Weights of a small image classifier: trained on photos of plants, animals and fungi (iNaturalist).
Rows from block 5 of a small image classifier, named by matrix and row number. Rows with one number belong to one neuron. Each number is 500 + 40 x the weight over its row's rms, rounded and kept within 0 to 999. All counts start at 0. Numbers have three digits each.
After each neuron's rows are labels from the 100 images, of 14976, where the neuron reaches its highest value: "patch colour" is the nearest of a few named colours to the mean colour under the peak. Only what is clearly more common there than usual is listed. The data: photos of plants, animals and fungi (iNaturalist).
# fc1: MLP up (model.blocks.5.mlp.fc1.weight, 1152x192), inputs 0-191
# fc2: MLP down (model.blocks.5.mlp.fc2.weight, 192x1152, transposed), outputs 0-191

fc1.221:460507555500517520506454498491491507486468557460536518488523497556487484566498501549500497456508502581482487523483472499570474505394514431510501432514525483469574506519482512495524513467506480487442563447450471508506493527492525536501486459590457481498528544470499478522438504494477523549574512446604555545423460483527484471499512557461525460532459538489447606516474459538441541605501437469497491480423480492534454456516580550510484556493481469463437486456415510454546546588463496496469432542530490511510467498539496524478443465512492519487506472432443555490564535487487508627
fc2.221:558499510447452504528454446490539457508454547542525541475475470431507558465530476497453559464543493463455552540511424558534499502517490572472551531473552517497462557485520480497529503471466455502471421545595557534490491529497499442436509432530479519463490546504504466452519474445538519452484541548443474485493572526456521502567487495497449503447452522452501508565518547490574516476453504476444507522511541586515386470434477427449501431554496506635525510553474487510505574443454533488512531480559512510517471465456485568553476527532505468522498555486492503502468502522428516550
patch colour: pink

fc1.504:470465539549523536519449525520539385555497475546554495505541444487477533531503499491527539515540472545525563399501504514594452500421548434507503485587533475458517473420496477552569578513474488532494502459494429542446456525511538529561447501530396529503500548522545493432466487451483449515470548544475490496516480509493434541481457558561452448456524510469441463469491502513505395589496528473491482511467498504527480555492516534519444532518469439446528468530520497496482516518444537490455502513495546557444499566499404510470534523529536513499546457505499444486526520586458497495
fc2.504:500482471466539443479494437515479460479497442458502431442505539556569480529526530511524493441475493520444474533427581492474471491427466435470495500411520472538476566489525577513413475460472497443501444514521562416538480467533521494496530517507508480483514480491485577480485572509563534417588505487558548539512475578476493461503426495491556474478493507534595484518507521553520599438490425541459489527506505527555466530469505588527519444497478542541481566477489501486470556526494553490494492486549491454519453471520564498576508561522486463439508557554536455479488465464489531507
patch colour: black

fc1.99:484561554539516529483473522515529500467479564546493508512540531523493454499523512579474427471477445559460496509557550465519521534395521460484485524480561476483570442540485568495537495491500495480500490498500460407537492457488518481506447378474470461534550593399510531518478505558500536572598534480534524400545552552511470517489542525451527531521426532486492515489501439568450510527504508503503520493439477523534477470468549510528449563556525497508483486449416499473541494535499535481473367554486444515485499466465502480436514500501493455493518514508447538461547532490473453549
fc2.99:487433461491474493537479431458521534492457465486482509460451467471462532505538513448460610502513535497526485474527492606553513511560510586474518550532557510435521502500485472502494460531481450491474493518505495601434477502394486501470449509519426513463501550531554443473531399503568503499517483587501429571472542514483491543542540543493457477495487547466508591527464492480509447478439513457492478542505469525471414505452526468473517456531499478586503449495496449471493537442560524506481511489589512443472548507515548512562448547517492481498421551506588544493468486478477493542
patch colour: pink

fc1.447:468400469493529533503487567538510490503511480547481548554548481520537531544496428495438477549487555478547473495456532483490484440495582496505534520472579476514465487447478511544479524462492483475482568509432525496466535462485548500462435447528514534520548478517535551530496535520463525552403490473516486533527502448410471609544471510526551550514523486570492476528497504484458516564501497470480522452535542429477537553450400521456469543543430434550483479445514566503515565467452539506536544461499550435507543378508436495516462482485448523533503439470497515568448482516505538491
fc2.447:480544487487480447516475505504468516545464538472535525445507510541527512528480555459435439519539449525526529514563511519491554510572464481475525471459442537504468481438510438526500477530483528493470522465510472517520499542521551528574490491455456508445483512582494467441564449450514496486527498545512486436454506514560524467584490420457535383457523510460536543510484557548474473499542560496570481493478549510594482486489589508537430488500494562582565451602483523499522528481528406525459487493474445437518486558492510499449502443479493454461470561458492551474461418503476443557
patch colour: pink

fc1.30:520514491544506576528491518468568483533466490484468537524554502406541520540476469442465526443443478556410549470529439516508503461474548495512514475465502498452482575465464543497481478468482468456523542509429525509513516511550479454509447529456498489528485490429488574469543510444508492476464555549491534484523546481491496499469439505552488543485484503482592424441503468469533468467531403424458478494513486489491607499462452481436551480566520508551517454488563514590493503493531525561550501480522568533536567468496502541579557587483521499523465484456493413500478512463607516485
fc2.30:528468517491491447492534495484435486414509552506479469468518531474467470474458483484498426582416536425546484463525505554381537459486505424542484511582461502537503440483526459554514545576488505466505497499559512608531475498476463475560532519489498520546544474516467450588445558548459492454478510477522410537499482491435552562537449513515512545503512436537470504498519467566475522487447502518471486545557540475508550488469596474458504529450461580551516533515501511440516482448523488539497411503480550514476496555478451517513469445529459489486527507538506555502574524526473434493
patch colour: pink

fc1.307:539459433503477484505522428470505456433513544518504507574529410467514486517532450485530501492459401462566557456485522447486397477472408508470519464467502526442555591563459491436495507525484516437530532521486596510521540565467553523476471514460477580470501469467482523553503405493474435463489525473518540528486469499519513505528421516541459479526511445487500514491478515460522461487530486486560536477491513528584490530504552543532503490513476465538465516535465533485559542501481549566576533441534536484492511444462476522419434488513565508504540541490519472558544586563544469500
fc2.307:520580532523535521467500456491493552504481503455460470502482553497511461441553449537517489476431512529481578520459473544498459465492543544477522521501534446567539477482563490494575502494469473521479507545539468487454493417544515542439443517557544521563487477493494563408532541515549537538480510397568513378529541563456578544565511459524505604512494521466432553486521471444489520528482470465423535483532482524442463446508562512519496500481565547507480469442501494509399512477479431466462488473533481496519493514516500483524502462515501481473538500478490552522489490398453508418
patch colour: grey

fc1.91:515486436506588397482453468473508501484519559479488485537489427526533493569546486558500504552527405499494510502494530503492521493442482557571445480457493432487512525525399496480530518545476496507471527469499551487528490471505485527496574490491478495567556494529505524523483554463494567520509474454516467551468490478451538509494484510425454576469406504384505527559517524484556504520388548470431533494500548489568509479490520390521475490494506574468472495532542497509562500543491531482456513449415558524492481504463489470481490547534483507604552515470567533501498516557484476436
fc2.91:461463553486478444473512535550475405535470543547486507454516507504532549532498449476519548525557460536534534592453493464496499440497493506501567464541421520486515496471472486451417453455425520562512579463476514470533536502578471473578513498557524531492519503454520515503528456499501488473506532456446559518522554521514584506496532481519453500572546493616501500511519501483478463512558490439494523576529511435507508504489463452470450463409508516515485405475467551495531472448502470545511508413448513542550458485411499553491483477522470532482487512506489597577548570470492518535
patch colour: grey

fc1.729:558490542486427462520506505535524476518453546499524500450484502475523473548471417484487528524449517532445516441462527473490470561514586550534523509543569450492505503509532555489562460541438496511505510527459578473437412506522453537466491519486447506508502491495494482513502510456500481510507487519542493484455514563437503606503427525515493421399446462535483477450460450538470607516419459517488493489457504529538560484548595474513533513500517507477556447575441542511518480501516479376495531509480562485477587471515542464465489541437503555478485523448560533518529495552518455542
fc2.729:497500482490472575472459504521507488535598549501491487507416495582508403561464463514514453427500495482538521485513504466530551561435441445530477564543506500550570521518491537478406530509530522456509452505515576478527489496452516513481508459482516483543465450508476550475536464488484415416494530470488587437549460513577532522508527561470501533462541469612480493479530457546450515489488576437541521565490485514467434473445460499454548422513548530531448519456498461543503474514526489468484539556515450470500512567529504510508506567521515489542490466516449457450506483477481488600
patch colour: brown

fc1.113:471504538572487471460594481504519539453563554555545587548482536470514489546519581511514528555450517575507439502538465498530430494528498509489496516490534503482428512460553508518506506510465541520452521534520564573542474484441445527511520509545463466560490550522473551532512498475538487485436493451515544521577455497478529534498487531570539445435427430531492491404499431493546504472483506473502493434487522473487497488488490469446454526437471421491517450485504555493437530545506505361532496504489553462467492460562541409535534492416548494515455476494554493450497488558488499527
fc2.113:498443503498507565464393500478490504490567473495548441474461472512535476458457490544480510476465580525484540556551519500491529534487510371498485539544525565504490529452529456521547505474553464436526461453530492555499513472449513517471538476472562534551566485480474447504470452462474530464586487578478522409443474453473513510472510489464456524440548519511507498532497518467446577510572438551533532493502486490498535484488539556481496482513497528463494491413504507534593479495509483529469476546528537474577457596518448579481438461487548509624510470544511489474508464479438470477
patch colour: brown

fc1.115:572537531529510487589493549503488487548410513493581481524560533510447487542514447506433514565475502479453463426443488533523551414501526484525427506564492490500522531458473519491475462503552517421524537482471488526492580504496541493497455436442525451472497421515362535536527421554473551493553533507527520523544492489495454449431483481534528522489530454533515442460483513503477549472512460480536512449502525437561485428503547466456503489503495552487491534594572533550513472436489544534475519489531580506462553486517466547506504525522539486518506522522475443510517408566491457478
fc2.115:454468473471410561488567517471505506539451476487454520496472517524532510526488500500529510483486498534501483518518469522394433540554516503495506507460461480510471474553454445585526502583469501479470492459503507493439494423487453529538476580528461524534567441494536572525526510571529482453574585476493407418494525448493533543560549503541486527445491491483472523560488457533499524457409563531450458614497566541466477594512468509541480483529501498540515506495444473427534522494528496504467494533472481457510492558494511481563483493526471440530567490451450485453567420500538496478
patch colour: black

fc1.681:469498495575442499499469575447448516482415522464500505570543550522477457474494539431536529429508456503450530512441487515526519545453552554523523406488561483481500564479547490501462566557516524463483517509543497502516444480492488521501516458496508489518565442490494525574524462489516494480420515507413502534523434556481532485483501456442529526539493587481511578596496477514467532521508439532503510497464492551459479482444510492577469517485582561473524505443514489546534435448421528472555543523546497447449484553448511527548548468499480409488443446507500541478407504541507505470
fc2.681:467527568459543571531416465551581545497490528503543525479499448482536538540507478468540516589510502439576514379565450552405482508532514471494497525466496526469528420524549509546473482493530496488575522437494472512487524496448495549514519471517444450500523530491507420501514460563520513509568506529583519417444473482492489537521606462524533473423464468534534513451485447445490508476512456466439492536495456451538444511529549550487556465466524479486482464530481410439524528490584514516464487491441495535503525461505471502496476563478511540484548532459508554482468458552495449483
patch colour: black

fc1.198:508481507508556480499553488499499520593403446463485501501521505443485465497502552502568485530488491556453586494575517480534513521521493436545425511512441504434485497523586506474620493537514496496449455539509532516460438470426538481495496468501491465596532471426519479526590521498453517541516466553466489510557544434507451458469515496510525521503489508518481525460490566448544518525545526456480564519504538551515442550528557470503425452474549472457534491486418513532450491508491495424520559498486494462484426478484535489444548616455531537471573487504498584500521521469491500499
fc2.198:446512471477445567483477444511475536439538481501565441519415519486564506583506543514453448479546543466567566501535531513462500488520574584451583515507487481557519502459427523548387451468492484570530552447470485511504487505506452483483552471498474506486484471548524507441494451581564535506542514446480529546561437533517452480507520474493469518525523546567433470489517436536468478461419515507468459460463410485496489520516457536441419462480479450494512525553527476499473538511499574554512576540498453460553466487519498506530529471521484448526498502495533487505472459574464563503
patch colour: black

fc1.598:499497580541488515500465465521477502478506534521494408507433557456514432472540514536493504425517540483466483510538446448493518524491522504503513505549552539524578549430449502512431489529440454519514614523503433494485452451490508545505519550489503503521462542524489538465523462453499511479471485490453517535501504457477489472442518525511525496535513402575535471510496472521507502486458573571513430515522484429519567436539486546540463517608494576545454513435443437548491465495509533492551508456502515457469590444556474527476511555493512499400582477523472573454571453524514482490
fc2.598:463521525505482480470526557447443576489464497507459533455501479553458464472480493516538432435531463492493511522490511529559524480454506577568486546485460509469504506590499520502562526522472546434501532553487567535484483515498544444411479558532559513533507511485564530556430514473469523549502444443507533438439404520533517505511581501469549477480501524519548613449464418475511540474499578488498590499469542502497475539458514565454477456500517475499499472481565538492398495544524471469485475474557431536531548534428495561533465505471489436518503415495517496515435500475476489490
patch colour: black

fc1.519:475548489535494513509510522530486540474484570528535421536524442495471501483613482518478510488526503591495514517495540550531490474440541480545460444492491492436517398548496528420523517472461488474425562494500526457526475505513495505507485456539557491440539584466517544468402535515486509533593516518577581447540587513508464468564497493539470449524475505486494544477457483426515437578475483486520487497435481477528505494475543558521501493555542480516505478448424551428535519536543462499574470481542525512488494460458558426445456532534461491535500426463476500552501487514433493449
fc2.519:582455433438500484544484393445500459449477491526509541472524508491534532483517551432402499420531537540526510538506533575541469518478521573532469577525559506502500516488457542495487528576484417542435460526547508521449516502434559474429452504499434533517469459456530417438501501512527532502470521535515514498513565542523520510486540541552500467502455508428568510525458565507568465533490485501487495540527529539514479487518495431432400505583476481539472459533452542558473521444489500458462506526509478488545569464511501438524479429514465501495434539488527504453527484543490447518
patch colour: pink

fc1.25:490498470554574511504526493496420470527512463505519520542507516426463416484485527522518488538543471516476423554557502474540476487469483546439490483535536542481535526480492585492487562460467475477463463477537484453491529563474510563581549509505482558499531607501479462519461541458515553478467484426513508496446500476509461485527522559456507490501571473508463523504393527445553453521528485508471489553408468470399486607511598523519475549449466470532507407553476521479528499542489500505443477509518415487561485477525499463478536553499489592555555478500513512441453533502483539497
fc2.25:488563473446530513527458556539484426414498517584516448476535451472534544521471595544500510406496513469484490454427523559490516499460508491461507572490466501477434512510481563579493473591481429544526462502459479585551532548549475469496493467587502482448489512468499540525523543478528507503473485511491432497538487537459537459475483483521505420525509440522491455500545480509514468529507446454517488489545450506559495487478391474558580515502522533545542487505517509485492574558423531493550463521415521464512508507506548513486469492452493387464524547529568451469534509503534544459
patch colour: cyan